Weights of a small image-text matching model: encoder norm layernorm.
Rows from block 3 of the fusion encoder of a small image-text matching model, named by matrix and row number. Rows with one number within an expert belong to one neuron, the router's apart. Each number is 200 + 20 x the weight over its row's rms, rounded and kept within 0 to 999. All counts start at 0.
Before each expert's rows are labels from the 100 texts, of 14976, where the router gives the expert most weight on average: "fires on" is the input token at the peak. Only what is clearly more common there than usual is listed. The data: photos with spoken descriptions (Open Images, Localized Narratives). In brackets: how many of the 100.
# router: router (fusion_encoder.blocks.3.mlp.router.weight, 64x128, trained with AdamW), inputs 0-42
# up: expert up (fusion_encoder.blocks.3.mlp.up, 64x32x128), inputs 0-42
# down: expert down (fusion_encoder.blocks.3.mlp.down, 64x128x32, transposed), outputs 0-42

# expert 32
fires on: "<end>" (95)
router.32,219,208,181,215,172,211,215,206,166,212,212,187,182,194,204,206,203,248,204,183,206,187,211,216,214,177,202,229,222,170,223,155,199,165,213,211,193,228,208,203,231,198,179
up.0,205,222,213,184,195,167,196,203,162,205,207,198,215,202,221,152,193,202,195,171,234,183,203,196,231,216,184,189,155,190,215,195,192,217,188,210,154,203,224,217,216,187,165
down.0,202,181,244,210,177,190,170,203,230,230,231,183,195,212,192,245,192,192,189,193,166,207,180,187,201,190,222,202,194,173,188,232,217,174,237,182,235,186,175,205,168,171,182
up.1,223,217,211,182,220,185,196,195,171,211,204,196,212,213,169,206,206,203,222,204,219,244,191,214,215,228,163,183,218,184,198,226,205,205,191,200,175,211,204,172,193,211,218
down.1,186,173,197,206,220,179,188,200,240,206,190,219,200,203,219,196,235,168,203,212,177,187,176,184,186,190,231,221,216,233,223,216,198,209,187,154,203,189,169,214,205,204,212
up.2,173,207,225,209,218,217,215,186,222,192,172,192,191,186,191,228,173,194,214,218,194,183,198,171,161,210,190,200,144,176,183,212,187,181,193,223,216,211,207,215,216,181,184
down.2,215,202,199,208,194,212,194,225,175,195,215,187,215,192,232,185,172,174,200,158,148,207,196,188,215,178,195,209,192,201,204,212,198,188,225,194,165,171,230,189,188,234,236
up.3,171,212,218,201,201,211,172,162,202,224,181,184,170,211,217,200,180,215,190,189,199,178,191,240,186,149,249,188,195,192,176,194,202,232,231,208,227,226,170,228,190,190,212
down.3,209,225,183,194,181,216,206,230,157,226,201,199,206,201,155,206,190,183,206,189,220,217,190,166,215,175,201,223,223,157,192,194,164,175,187,190,204,155,202,149,186,191,168
up.4,179,189,195,218,167,201,194,188,196,209,217,214,154,198,231,226,204,228,200,224,198,216,194,223,199,180,193,197,195,144,191,173,233,184,195,181,222,220,198,201,231,172,210
down.4,179,227,159,189,229,178,226,213,207,219,203,211,211,207,215,205,200,177,179,190,190,183,192,219,213,179,228,194,217,156,180,186,193,211,205,206,231,188,178,237,214,206,209
up.5,244,191,213,209,199,185,160,206,191,244,161,196,189,203,181,210,180,194,200,185,199,217,209,171,252,189,181,229,177,225,214,206,218,176,235,180,204,218,196,216,191,183,195
down.5,203,212,185,203,197,209,197,186,199,163,213,187,237,217,239,178,224,178,186,205,205,175,194,213,166,184,212,167,207,198,180,209,204,210,169,200,165,179,178,215,215,201,171
up.6,210,204,177,197,168,170,205,182,175,160,211,224,195,188,225,199,205,203,194,182,206,191,209,204,231,210,202,217,184,219,214,164,187,186,200,227,195,258,186,189,209,157,209
down.6,228,169,207,205,204,182,198,194,159,214,196,219,188,165,200,218,157,198,216,205,170,194,206,231,193,201,205,222,230,203,184,207,196,199,213,201,184,200,172,226,217,200,183
up.7,205,194,209,234,194,192,194,220,153,184,204,212,201,217,214,223,153,203,189,214,248,185,231,174,210,190,207,201,243,170,228,244,177,194,214,230,165,171,192,210,169,190,190
down.7,192,183,164,182,164,178,200,205,232,206,210,174,195,155,215,190,219,199,168,201,192,219,177,203,196,187,158,186,171,185,160,203,217,188,166,174,241,232,171,223,211,190,185
up.8,193,213,217,226,183,195,210,171,216,233,198,179,190,207,202,195,198,175,195,210,252,170,201,212,134,205,187,173,175,193,214,190,160,172,230,238,188,173,174,188,203,197,205
down.8,211,193,177,174,207,214,201,203,219,204,233,203,212,217,181,187,181,198,194,186,170,189,206,202,250,228,201,191,204,174,178,216,216,208,190,176,154,197,246,179,173,178,186
up.9,188,208,180,197,166,170,196,186,149,226,179,183,213,168,205,175,186,193,188,201,199,212,210,195,212,185,171,217,172,218,221,182,224,185,191,203,209,241,152,224,235,179,187
down.9,209,189,189,200,148,198,174,210,185,223,248,185,209,216,173,202,161,185,170,204,231,208,176,184,170,196,199,208,221,204,166,200,210,239,210,196,219,177,191,221,179,196,209
up.10,192,186,199,191,221,173,169,189,215,193,187,203,191,168,222,206,188,197,198,223,193,212,222,175,231,209,177,174,230,206,193,210,199,211,197,190,182,190,162,203,169,237,207
down.10,184,185,177,216,178,220,202,219,204,187,196,210,166,217,161,181,193,210,190,220,162,185,216,214,177,207,213,195,204,204,200,191,203,177,183,243,229,195,183,190,209,188,176
up.11,234,225,182,216,235,240,157,179,201,208,183,171,190,187,191,210,193,190,188,229,182,168,182,193,209,198,192,180,216,164,210,194,195,157,217,214,226,157,198,211,178,228,205
down.11,204,191,192,227,198,213,194,174,201,172,203,206,219,208,225,187,179,220,195,181,234,241,210,203,216,196,219,196,214,217,178,187,206,234,174,231,143,201,203,208,194,148,195
up.12,188,191,219,193,230,201,189,192,186,180,210,241,188,212,193,192,180,206,232,204,182,204,202,208,219,191,201,229,181,185,207,235,197,214,198,175,199,197,231,186,210,181,200
down.12,139,238,167,213,182,202,228,201,223,234,193,190,205,183,208,202,207,216,174,192,169,202,186,205,172,192,205,183,233,204,174,149,192,190,188,212,195,218,182,199,222,239,210
up.13,200,174,203,213,198,198,191,224,198,201,207,184,217,202,200,198,176,178,256,202,207,220,215,196,184,221,195,166,208,187,170,200,194,235,182,176,171,175,199,191,221,177,180
down.13,180,192,207,183,215,221,177,194,197,212,174,202,189,191,181,208,190,200,161,214,187,175,228,198,218,120,210,215,195,180,235,191,188,201,173,205,217,235,188,210,193,223,200
up.14,214,182,206,211,182,208,191,201,190,206,244,185,212,188,174,222,214,190,187,211,172,194,228,177,191,199,200,200,237,197,233,242,176,157,201,247,206,194,218,172,195,179,167
down.14,186,209,190,171,192,177,234,202,229,190,197,180,207,216,238,190,227,185,216,199,215,211,183,239,222,224,187,206,171,197,183,171,220,206,192,231,197,210,237,180,204,220,202
up.15,213,225,201,208,198,202,193,170,212,156,223,191,200,202,174,166,189,181,212,194,177,222,195,191,142,246,202,202,219,184,187,190,180,213,188,196,195,190,254,203,208,210,194
down.15,209,182,190,225,226,193,196,226,199,198,225,206,205,208,185,193,222,201,183,209,215,178,173,183,241,227,194,191,180,233,188,177,215,215,202,161,171,216,176,191,176,209,192
up.16,206,188,209,218,197,210,162,202,166,215,210,185,215,202,181,179,188,159,207,209,219,226,188,201,158,201,187,202,157,208,201,232,206,214,178,152,205,193,230,226,223,202,196
down.16,156,210,238,218,206,215,188,198,183,174,193,186,208,200,185,204,169,200,167,185,207,182,234,172,202,184,212,233,214,193,219,222,208,196,230,226,187,229,151,193,185,235,205
up.17,198,235,211,182,219,176,191,210,215,180,187,218,211,196,216,174,189,189,172,191,194,189,213,224,174,224,212,189,195,213,240,183,165,209,215,180,201,210,209,232,181,174,210
down.17,222,200,231,198,180,222,182,182,197,167,254,238,171,190,190,228,209,191,249,182,173,215,200,222,197,189,208,175,186,184,170,195,230,216,201,187,203,181,173,191,175,221,193

# expert 18
fires on: "i" (17); "and" (15); "." (11); "right" (8)
router.18,211,209,182,214,176,217,215,166,206,250,230,199,174,211,199,222,170,203,192,161,184,174,212,200,177,208,170,246,193,176,186,209,230,209,190,180,189,205,175,209,189,221,197
up.0,231,203,194,231,251,205,205,161,187,229,201,223,199,219,183,209,195,171,202,165,199,224,188,197,161,210,184,213,206,204,207,206,192,213,180,181,152,257,157,255,222,170,211
down.0,225,189,200,192,202,194,194,193,241,128,186,202,208,218,196,222,231,179,170,209,202,188,213,197,189,196,174,203,153,213,163,192,197,220,201,191,218,228,215,212,197,177,178
up.1,257,170,190,191,222,180,205,235,195,187,205,192,215,169,185,165,217,186,190,212,214,189,208,194,202,246,215,173,231,187,225,195,193,164,211,184,202,186,155,206,206,196,228
down.1,157,197,222,235,207,230,186,201,217,214,217,210,209,215,192,194,190,177,190,227,200,189,191,184,185,229,190,194,198,205,232,191,197,240,182,195,164,224,220,165,230,209,189
up.2,232,205,183,180,194,234,191,220,193,166,171,220,187,163,186,207,220,226,189,185,170,217,202,236,197,215,207,198,205,190,193,179,232,236,205,200,249,192,193,200,192,194,161
down.2,181,181,188,234,193,191,179,185,154,174,224,222,194,239,217,215,187,215,179,212,216,185,219,228,231,204,186,189,235,200,201,193,205,215,181,187,207,199,165,234,180,241,213
up.3,206,205,212,199,217,216,197,161,212,233,233,193,218,230,175,195,206,175,201,167,169,190,197,220,203,214,189,204,194,203,209,204,209,219,183,230,224,221,146,238,203,164,193
down.3,217,184,198,183,179,184,201,232,173,196,200,173,198,203,205,204,189,204,179,238,213,218,210,222,229,199,203,196,201,198,172,196,207,247,214,193,217,194,163,230,190,164,219
up.4,241,202,203,173,188,206,212,207,193,210,206,216,195,204,191,223,184,217,195,191,212,209,190,171,171,194,170,208,215,187,177,198,201,192,207,204,198,209,241,232,215,209,191
down.4,163,204,194,197,182,211,179,208,180,231,183,190,175,218,174,218,204,169,194,149,168,190,186,213,147,172,189,192,189,193,209,194,218,176,202,196,187,224,219,219,217,217,222
up.5,233,186,181,209,178,229,214,194,186,210,195,230,183,235,175,211,204,195,227,216,173,211,196,238,182,187,199,230,227,192,204,191,221,204,181,199,200,180,158,214,191,182,170
down.5,203,172,210,206,237,211,201,174,226,196,208,181,221,220,209,212,210,217,207,199,199,208,198,193,194,195,216,193,198,238,196,213,181,175,199,191,188,230,173,182,220,206,227
up.6,197,189,209,186,178,188,225,177,204,174,224,212,215,173,196,212,198,172,207,175,180,192,225,192,202,193,219,185,191,184,188,197,196,192,216,236,241,201,163,204,218,185,203
down.6,161,207,189,223,190,205,205,204,199,266,199,202,182,206,190,208,215,230,189,206,193,185,175,204,176,235,204,198,207,221,157,198,203,230,223,177,194,233,189,163,207,207,198
up.7,197,174,173,189,194,201,190,199,195,182,234,182,219,197,209,186,219,176,173,241,208,167,212,188,245,186,206,181,219,191,185,200,198,214,210,207,197,242,237,207,228,177,206
down.7,195,203,217,212,184,203,177,220,187,191,193,220,171,226,197,182,202,182,194,202,193,209,178,191,152,205,226,186,190,205,194,244,193,234,217,201,201,180,204,212,209,243,209
up.8,194,211,164,196,167,227,188,185,180,204,206,208,207,210,180,173,203,214,225,172,179,225,150,201,178,212,249,197,192,203,183,182,208,213,196,228,223,169,211,192,219,194,183
down.8,212,191,170,183,187,233,179,209,207,195,175,217,220,206,226,206,242,225,195,203,233,211,188,207,178,222,231,230,188,208,210,194,173,207,203,203,221,176,179,220,176,201,207
up.9,163,183,209,206,193,197,168,223,211,197,210,185,226,188,204,182,217,172,220,195,209,212,232,212,231,231,193,176,231,209,197,238,209,198,198,168,217,189,217,200,204,203,206
down.9,218,203,198,205,195,225,229,184,176,232,173,203,206,186,217,203,181,198,193,237,221,212,179,214,162,194,204,199,189,196,196,166,218,203,199,218,196,182,187,216,222,179,218
up.10,198,249,210,180,183,208,196,193,166,193,208,193,191,199,190,218,178,223,204,170,245,211,209,204,178,185,199,205,202,208,226,202,214,205,247,227,196,163,171,192,179,200,184
down.10,222,182,184,197,183,180,185,193,193,217,200,200,195,197,191,211,207,208,174,204,208,209,165,219,177,184,161,217,196,227,176,208,201,175,230,168,246,220,193,231,214,190,173
up.11,183,195,213,213,190,199,184,187,182,219,228,183,208,200,199,182,212,164,217,207,184,180,192,167,191,242,210,189,171,235,206,202,232,223,191,202,206,247,198,210,210,178,191
down.11,250,176,219,207,198,167,211,222,193,171,193,194,200,206,191,206,196,187,168,251,189,176,194,160,208,170,205,200,215,181,185,189,218,199,157,197,190,206,142,214,172,186,236
up.12,187,212,174,193,200,195,174,215,181,183,226,227,200,226,190,194,213,194,243,220,185,215,220,202,224,197,206,190,186,182,178,229,200,202,213,214,213,200,214,155,226,231,185
down.12,188,184,231,173,193,191,202,185,203,187,202,191,189,241,231,216,209,194,172,244,217,188,205,218,198,170,221,206,168,200,202,209,216,197,220,189,211,198,197,174,196,226,189
up.13,217,199,201,183,213,211,236,224,188,258,201,192,190,231,205,219,201,209,157,230,164,208,206,201,185,232,202,214,187,214,224,184,196,204,220,154,163,198,184,183,184,194,180
down.13,213,210,218,187,189,203,186,196,236,155,217,193,230,204,207,205,214,201,192,196,217,201,188,183,204,166,175,180,174,179,197,227,197,215,175,233,180,217,185,169,169,199,166
up.14,193,226,168,190,162,215,209,196,198,223,229,202,219,195,193,193,198,215,217,201,214,232,212,197,197,218,227,172,139,197,195,182,184,208,218,201,239,170,187,168,172,188,218
down.14,194,201,182,197,166,224,206,243,168,201,161,213,173,218,189,214,187,170,181,214,194,178,186,179,217,167,196,198,245,189,190,205,210,208,188,195,199,224,183,210,196,215,225
up.15,204,182,244,247,213,178,229,200,166,204,228,199,198,164,204,211,181,207,174,225,203,195,188,191,218,193,207,200,219,201,200,188,199,228,243,207,179,150,165,186,193,217,167
down.15,206,204,192,221,202,230,211,206,191,224,207,173,184,201,170,201,198,227,203,203,188,212,191,196,211,165,185,184,154,199,195,182,180,202,195,178,183,213,216,208,179,209,190
up.16,235,204,227,174,141,184,210,197,237,194,197,194,190,226,162,195,175,183,185,171,206,192,218,200,221,203,217,194,203,184,195,216,167,187,206,200,188,212,213,198,193,175,195
down.16,189,204,214,184,218,200,159,190,176,221,194,157,206,204,201,225,164,184,167,212,239,193,172,201,184,180,239,195,225,192,194,205,217,207,213,224,207,221,213,232,189,203,193
up.17,206,206,179,202,206,197,179,172,185,177,212,195,205,231,163,190,236,182,239,204,203,222,227,204,177,228,204,163,195,225,185,224,188,228,173,205,178,225,165,219,213,197,185
down.17,214,166,193,187,154,194,207,200,232,199,180,211,189,225,191,214,202,203,221,231,207,204,213,216,233,207,181,208,192,238,177,185,195,228,209,181,260,177,225,201,208,165,180

# expert 24
fires on: "is" (20); "standing" (10)
router.24,198,179,193,231,199,218,195,165,163,196,158,169,205,233,197,188,179,180,215,169,180,190,187,210,188,237,221,208,169,185,164,190,216,176,205,195,180,224,228,209,217,166,172
up.0,197,221,153,210,228,203,212,236,214,202,184,172,214,204,208,176,182,231,213,192,234,221,196,217,199,202,171,187,193,161,217,211,201,193,220,179,187,171,219,203,161,224,243
down.0,163,226,195,200,212,177,202,196,213,198,185,209,202,189,167,216,194,201,197,249,176,206,188,187,182,206,240,187,217,216,196,205,218,181,191,226,203,199,206,189,185,221,210
up.1,179,210,176,205,187,191,200,209,149,217,224,179,217,224,192,196,235,186,182,216,208,238,233,204,176,203,207,215,204,160,217,266,200,180,225,208,214,231,189,193,198,218,208
down.1,206,204,200,191,213,168,173,239,208,153,206,195,208,222,180,198,203,181,197,201,180,233,196,186,180,170,201,209,185,199,222,197,185,182,235,199,244,158,215,199,187,221,206
up.2,196,194,190,197,222,215,187,167,213,193,188,214,214,170,183,192,220,226,175,147,205,148,199,183,167,218,201,214,185,189,181,198,178,250,205,189,219,214,186,194,215,191,189
down.2,186,203,207,190,223,213,183,201,198,255,202,217,184,197,214,192,159,212,204,234,213,178,204,226,204,207,190,173,207,222,202,156,198,202,178,197,202,186,216,237,239,171,186
up.3,228,198,226,188,209,220,174,170,192,189,212,200,196,218,215,233,182,203,241,164,210,153,190,184,158,205,202,206,232,200,216,207,182,180,188,201,192,189,196,184,213,192,205
down.3,188,183,201,193,223,211,193,197,187,255,213,211,188,213,207,218,196,191,163,178,219,209,200,216,242,206,211,182,206,202,198,197,215,169,165,199,186,206,193,223,221,211,232
up.4,233,201,241,213,222,227,195,197,169,213,190,182,185,244,221,179,218,203,188,203,213,194,198,180,230,217,217,206,202,197,233,212,192,187,177,207,213,228,207,210,210,237,190
down.4,215,192,243,217,176,198,182,175,214,203,215,211,210,194,133,198,206,196,206,186,206,211,194,197,177,183,194,214,211,204,173,187,202,188,198,197,203,175,224,199,225,178,197
up.5,169,199,180,220,210,213,213,221,213,200,168,187,205,188,230,203,172,231,247,218,158,183,199,180,235,222,184,215,203,202,223,214,190,171,231,195,164,187,200,204,203,184,216
down.5,227,215,220,161,187,184,215,176,222,176,208,205,195,196,161,218,150,199,232,198,217,202,230,198,228,192,200,230,194,191,200,217,180,174,225,230,173,209,175,190,202,170,238
up.6,242,202,214,176,200,188,210,234,167,196,202,185,222,176,167,193,205,208,190,226,219,181,204,225,238,176,208,205,197,215,231,197,189,186,161,199,175,201,182,203,203,216,237
down.6,177,227,204,219,176,179,242,204,198,189,218,198,174,231,165,205,173,207,202,200,201,211,208,202,197,215,152,184,195,196,216,199,203,206,188,227,196,214,188,177,169,243,195
up.7,226,193,185,198,166,194,172,171,199,199,207,204,183,179,221,188,196,190,200,205,229,209,232,231,203,154,177,190,175,235,192,179,191,199,182,203,188,219,211,195,231,158,218
down.7,197,201,170,226,151,190,186,247,180,169,206,208,220,216,210,188,205,198,182,198,226,206,181,214,192,203,175,206,169,206,204,183,214,218,158,209,193,246,185,209,194,233,172
up.8,217,240,234,202,208,203,207,197,189,163,171,217,194,199,202,208,218,197,194,197,233,214,180,188,222,220,175,206,194,205,207,188,195,185,199,171,164,192,201,209,200,221,195
down.8,160,211,184,197,207,212,218,199,201,219,187,208,182,204,181,223,165,203,173,202,194,236,221,223,207,178,182,183,208,207,211,194,197,184,156,194,215,215,216,197,192,215,196
up.9,244,212,201,206,185,185,212,180,196,167,192,214,155,195,204,212,188,155,191,176,163,173,201,187,218,177,210,232,184,184,197,199,206,183,195,213,219,213,192,194,229,177,198
down.9,195,208,204,201,193,193,199,250,235,184,183,193,211,195,173,197,199,169,180,202,222,218,196,206,189,210,204,173,185,192,224,208,187,244,161,178,184,191,184,211,192,223,190
up.10,242,175,202,202,193,205,140,175,214,233,170,212,228,192,210,175,177,225,222,213,196,214,206,216,230,214,184,189,193,186,179,215,196,194,189,177,199,208,163,217,195,187,235
down.10,187,199,201,202,202,203,216,206,192,187,212,208,230,190,179,183,191,180,197,182,190,198,189,214,214,198,188,209,217,227,209,180,181,195,223,192,180,209,185,166,216,178,213
up.11,218,177,215,192,212,192,187,213,207,212,220,194,203,172,214,196,186,177,191,159,222,199,182,200,207,192,200,175,169,222,173,216,182,198,194,194,214,180,199,187,215,206,208
down.11,140,196,206,182,197,202,213,196,199,202,182,208,176,224,202,216,202,217,153,205,203,218,212,198,200,251,178,192,219,226,242,211,213,233,204,183,180,227,223,225,221,209,188
up.12,260,195,251,184,161,232,203,197,169,175,225,172,197,184,209,205,227,216,230,234,192,206,183,217,203,223,215,218,173,196,213,241,219,185,214,204,209,213,227,197,221,151,215
down.12,179,206,200,231,229,202,186,232,231,186,177,214,222,190,203,202,196,183,178,158,175,225,186,171,170,171,193,204,191,220,196,205,176,176,199,200,156,218,207,219,177,227,186
up.13,206,219,196,203,171,206,173,208,206,187,236,199,198,210,193,231,234,206,176,178,170,182,202,191,203,176,225,230,197,214,201,221,196,157,220,179,200,183,168,207,202,240,215
down.13,201,237,225,228,203,201,235,219,193,214,200,213,169,200,210,170,205,180,221,179,179,222,203,193,150,191,196,213,241,177,233,233,183,190,189,204,204,186,247,208,191,198,210
up.14,185,176,171,170,202,178,193,214,219,181,172,185,195,194,223,186,212,166,173,202,176,162,203,215,206,193,185,208,175,182,181,174,212,195,159,173,196,223,195,215,216,182,208
down.14,209,202,192,217,160,198,205,216,185,192,198,205,201,196,203,200,202,188,181,215,220,217,218,204,220,230,199,166,166,182,193,215,226,239,178,193,242,243,181,228,196,197,214
up.15,151,217,207,192,218,200,214,192,178,183,190,170,173,216,195,217,212,209,208,179,220,191,213,200,235,212,214,226,193,187,189,199,192,189,207,219,246,166,188,191,213,190,178
down.15,183,206,200,182,190,181,199,245,205,219,176,214,203,215,144,243,197,219,222,188,176,215,207,204,182,184,213,204,224,204,199,214,215,190,203,194,163,242,169,189,174,194,206
up.16,146,198,154,214,202,203,219,205,191,224,202,227,226,201,208,197,194,208,188,175,225,174,191,208,182,198,199,163,209,183,189,199,182,218,225,191,214,236,209,185,211,257,201
down.16,223,189,210,208,174,167,173,182,209,224,215,194,167,182,210,197,174,200,225,242,200,187,219,199,214,202,204,175,173,226,190,170,217,212,178,227,191,172,236,201,235,182,235
up.17,196,214,212,177,195,205,188,187,193,210,196,206,240,208,162,173,202,196,220,189,200,209,239,191,203,217,207,165,239,153,175,251,177,185,188,195,217,168,175,196,187,207,224
down.17,222,184,216,175,206,185,222,184,201,170,220,225,193,203,200,194,182,173,219,206,218,228,233,184,207,206,190,222,189,206,226,195,193,188,215,223,173,167,207,174,181,192,233

# expert 22
fires on: "wall" (25); "a" (14); "is" (10)
router.22,213,208,203,234,200,182,195,203,188,190,169,204,185,176,228,233,191,183,199,182,207,178,172,230,208,202,190,191,197,192,211,159,214,199,190,187,182,188,175,224,186,204,196
up.0,227,195,181,188,219,205,200,187,199,180,182,229,187,245,215,196,193,216,194,178,170,192,197,219,191,185,177,208,223,194,172,204,165,206,204,216,184,210,214,201,180,174,174
down.0,175,211,193,202,203,178,206,198,212,224,221,234,201,163,197,194,194,192,180,230,235,227,240,229,191,204,171,190,192,237,183,176,207,208,203,207,199,190,220,189,194,206,168
up.1,153,214,145,238,194,222,156,206,216,228,209,184,203,165,188,193,200,203,176,218,207,166,215,197,206,216,195,187,187,169,185,199,204,211,216,188,219,227,200,183,209,188,210
down.1,187,182,219,181,156,221,196,206,213,156,210,232,188,195,193,208,207,223,226,214,157,179,217,183,218,194,195,190,176,195,189,186,182,204,204,190,234,191,196,209,206,187,219
up.2,225,214,181,193,194,180,254,217,207,226,159,214,194,188,212,208,179,216,229,221,198,188,216,214,228,214,164,155,166,177,196,193,189,184,220,190,202,214,176,216,208,225,180
down.2,185,192,207,182,173,234,191,191,188,205,185,173,185,232,210,230,249,236,164,194,204,190,188,203,174,221,179,219,190,229,214,256,198,177,206,175,197,220,149,193,200,213,172
up.3,190,197,197,172,118,166,213,207,171,184,200,189,179,190,201,219,204,178,204,183,218,200,200,198,219,211,189,187,203,224,240,214,196,228,219,164,181,231,156,202,178,175,180
down.3,200,189,205,187,215,195,216,195,193,205,205,227,210,213,224,192,217,234,248,219,171,221,204,215,186,219,220,208,223,218,191,224,168,157,247,229,184,167,188,217,250,208,197
up.4,179,214,204,220,192,203,218,212,181,190,191,227,185,164,194,201,216,215,242,189,215,230,165,189,217,210,206,191,199,227,198,188,222,189,217,189,239,180,189,211,198,187,202
down.4,157,194,205,211,183,180,190,180,196,209,210,200,206,197,168,188,161,207,165,197,220,198,238,223,197,175,224,215,190,177,170,201,222,193,173,210,204,181,198,230,165,185,191
up.5,144,218,207,227,178,191,191,199,199,203,189,208,183,206,231,185,186,181,175,202,236,169,184,204,204,189,193,197,209,197,238,192,201,214,152,201,178,220,181,217,186,176,190
down.5,204,191,190,218,235,194,159,192,183,190,188,198,202,193,175,162,190,179,212,222,198,245,223,217,188,210,208,194,215,228,210,210,204,226,205,190,208,236,218,205,218,175,206
up.6,243,215,213,205,200,196,165,199,206,183,193,207,156,197,207,212,178,177,211,160,200,228,190,202,261,206,195,197,213,199,180,202,213,198,220,182,184,221,191,190,212,166,230
down.6,189,214,177,173,192,219,216,199,152,203,211,235,196,203,166,202,203,215,203,216,183,208,207,211,207,220,227,183,192,212,230,196,187,221,238,215,211,221,187,203,206,191,232
up.7,199,213,235,227,189,221,182,188,190,192,217,177,206,233,208,203,193,228,180,173,228,199,222,209,183,202,176,224,183,196,210,207,212,228,220,207,194,199,208,176,176,179,197
down.7,217,217,191,163,213,201,234,202,179,192,169,221,217,171,227,206,179,226,184,190,190,187,191,224,176,168,221,178,231,194,186,229,167,191,186,197,189,226,199,207,203,215,211
up.8,189,212,204,204,215,209,210,177,187,187,214,207,176,203,219,210,178,197,180,208,182,234,212,193,219,175,164,198,213,195,235,199,193,208,242,210,185,191,195,202,234,169,196
down.8,183,218,175,222,184,205,197,218,199,209,215,185,155,204,192,205,221,192,200,199,228,203,209,221,187,223,214,214,198,205,209,157,205,238,204,233,206,178,217,171,205,231,230
up.9,205,208,226,194,179,195,201,197,192,164,170,192,214,217,188,219,181,195,200,216,202,229,210,194,203,161,164,205,219,228,236,202,197,172,171,149,188,220,184,195,210,209,206
down.9,193,168,243,230,255,191,200,168,169,206,178,205,220,209,191,199,191,177,215,219,227,166,214,216,197,206,216,164,202,209,196,190,194,210,183,178,186,192,189,175,232,195,203
up.10,190,210,226,175,156,220,195,182,241,206,173,162,198,194,180,214,201,204,191,174,224,208,194,202,225,186,178,194,231,230,185,192,209,183,225,184,256,179,194,226,234,194,217
down.10,149,190,217,186,198,195,214,203,188,229,183,198,188,193,206,195,195,178,197,211,260,239,162,244,182,193,207,192,236,196,216,165,192,232,202,214,183,193,191,193,207,214,206
up.11,184,208,196,175,230,199,189,171,221,185,154,178,201,163,221,225,187,186,202,176,203,164,205,206,190,198,161,201,173,176,184,140,185,214,236,203,245,194,202,224,196,216,190
down.11,215,202,192,174,187,175,219,185,197,168,196,193,223,228,184,205,231,222,228,181,219,177,212,208,185,250,199,199,220,209,177,187,184,198,198,211,218,173,192,208,187,185,183
up.12,219,164,171,202,212,230,169,203,223,223,192,187,212,195,176,180,191,221,218,205,196,227,229,219,203,186,174,217,160,207,194,183,220,225,171,179,222,238,166,213,216,209,216
down.12,205,174,224,180,188,192,202,165,175,238,232,234,183,225,193,199,201,213,214,207,207,197,183,197,193,188,161,199,214,169,190,163,246,162,193,218,170,171,198,206,202,185,173
up.13,234,196,198,199,191,188,215,215,216,185,199,205,213,215,211,196,198,195,183,210,179,184,205,197,224,218,192,178,239,212,218,234,160,158,180,181,210,200,208,217,179,142,196
down.13,221,172,230,210,167,189,215,218,219,206,186,196,193,180,216,216,184,187,191,182,206,235,160,217,218,204,164,208,181,219,200,173,214,204,210,203,212,222,232,184,206,211,194
up.14,161,196,165,206,217,204,217,204,199,182,209,220,181,176,194,203,185,207,193,213,230,186,227,203,164,210,201,188,158,213,214,180,226,218,200,210,197,209,155,215,190,161,198
down.14,217,180,186,197,197,209,213,180,215,185,185,212,202,189,200,168,221,199,184,213,201,183,229,211,187,249,192,218,210,220,202,177,192,198,170,201,192,204,182,203,199,187,193
up.15,186,175,204,196,227,224,193,203,180,221,202,183,199,206,186,219,187,194,232,218,197,212,181,204,216,216,187,209,184,220,231,189,177,209,168,213,173,210,174,182,195,223,230
down.15,189,201,187,183,171,182,197,203,222,191,226,209,195,173,201,216,195,224,203,239,213,153,203,205,203,169,191,176,221,203,210,159,228,204,194,196,175,172,212,182,197,243,209
up.16,214,209,179,186,199,192,214,202,191,172,199,206,185,194,232,181,218,201,203,209,211,193,207,232,227,261,185,219,189,221,203,201,179,165,207,223,183,192,197,198,203,167,168
down.16,243,193,202,188,175,185,189,181,163,189,184,236,206,182,214,182,225,192,211,201,211,259,199,203,238,213,198,203,191,198,184,201,212,220,211,199,232,199,194,188,203,170,200
up.17,166,184,209,204,197,207,182,257,224,208,201,190,179,175,208,194,180,236,164,218,205,199,209,179,196,157,207,185,152,170,205,194,209,235,223,208,220,169,192,206,196,235,213
down.17,219,191,195,147,213,174,218,195,197,180,232,240,217,202,232,186,196,191,243,194,212,207,193,217,200,195,200,194,212,202,237,220,200,206,193,205,166,191,191,186,202,166,209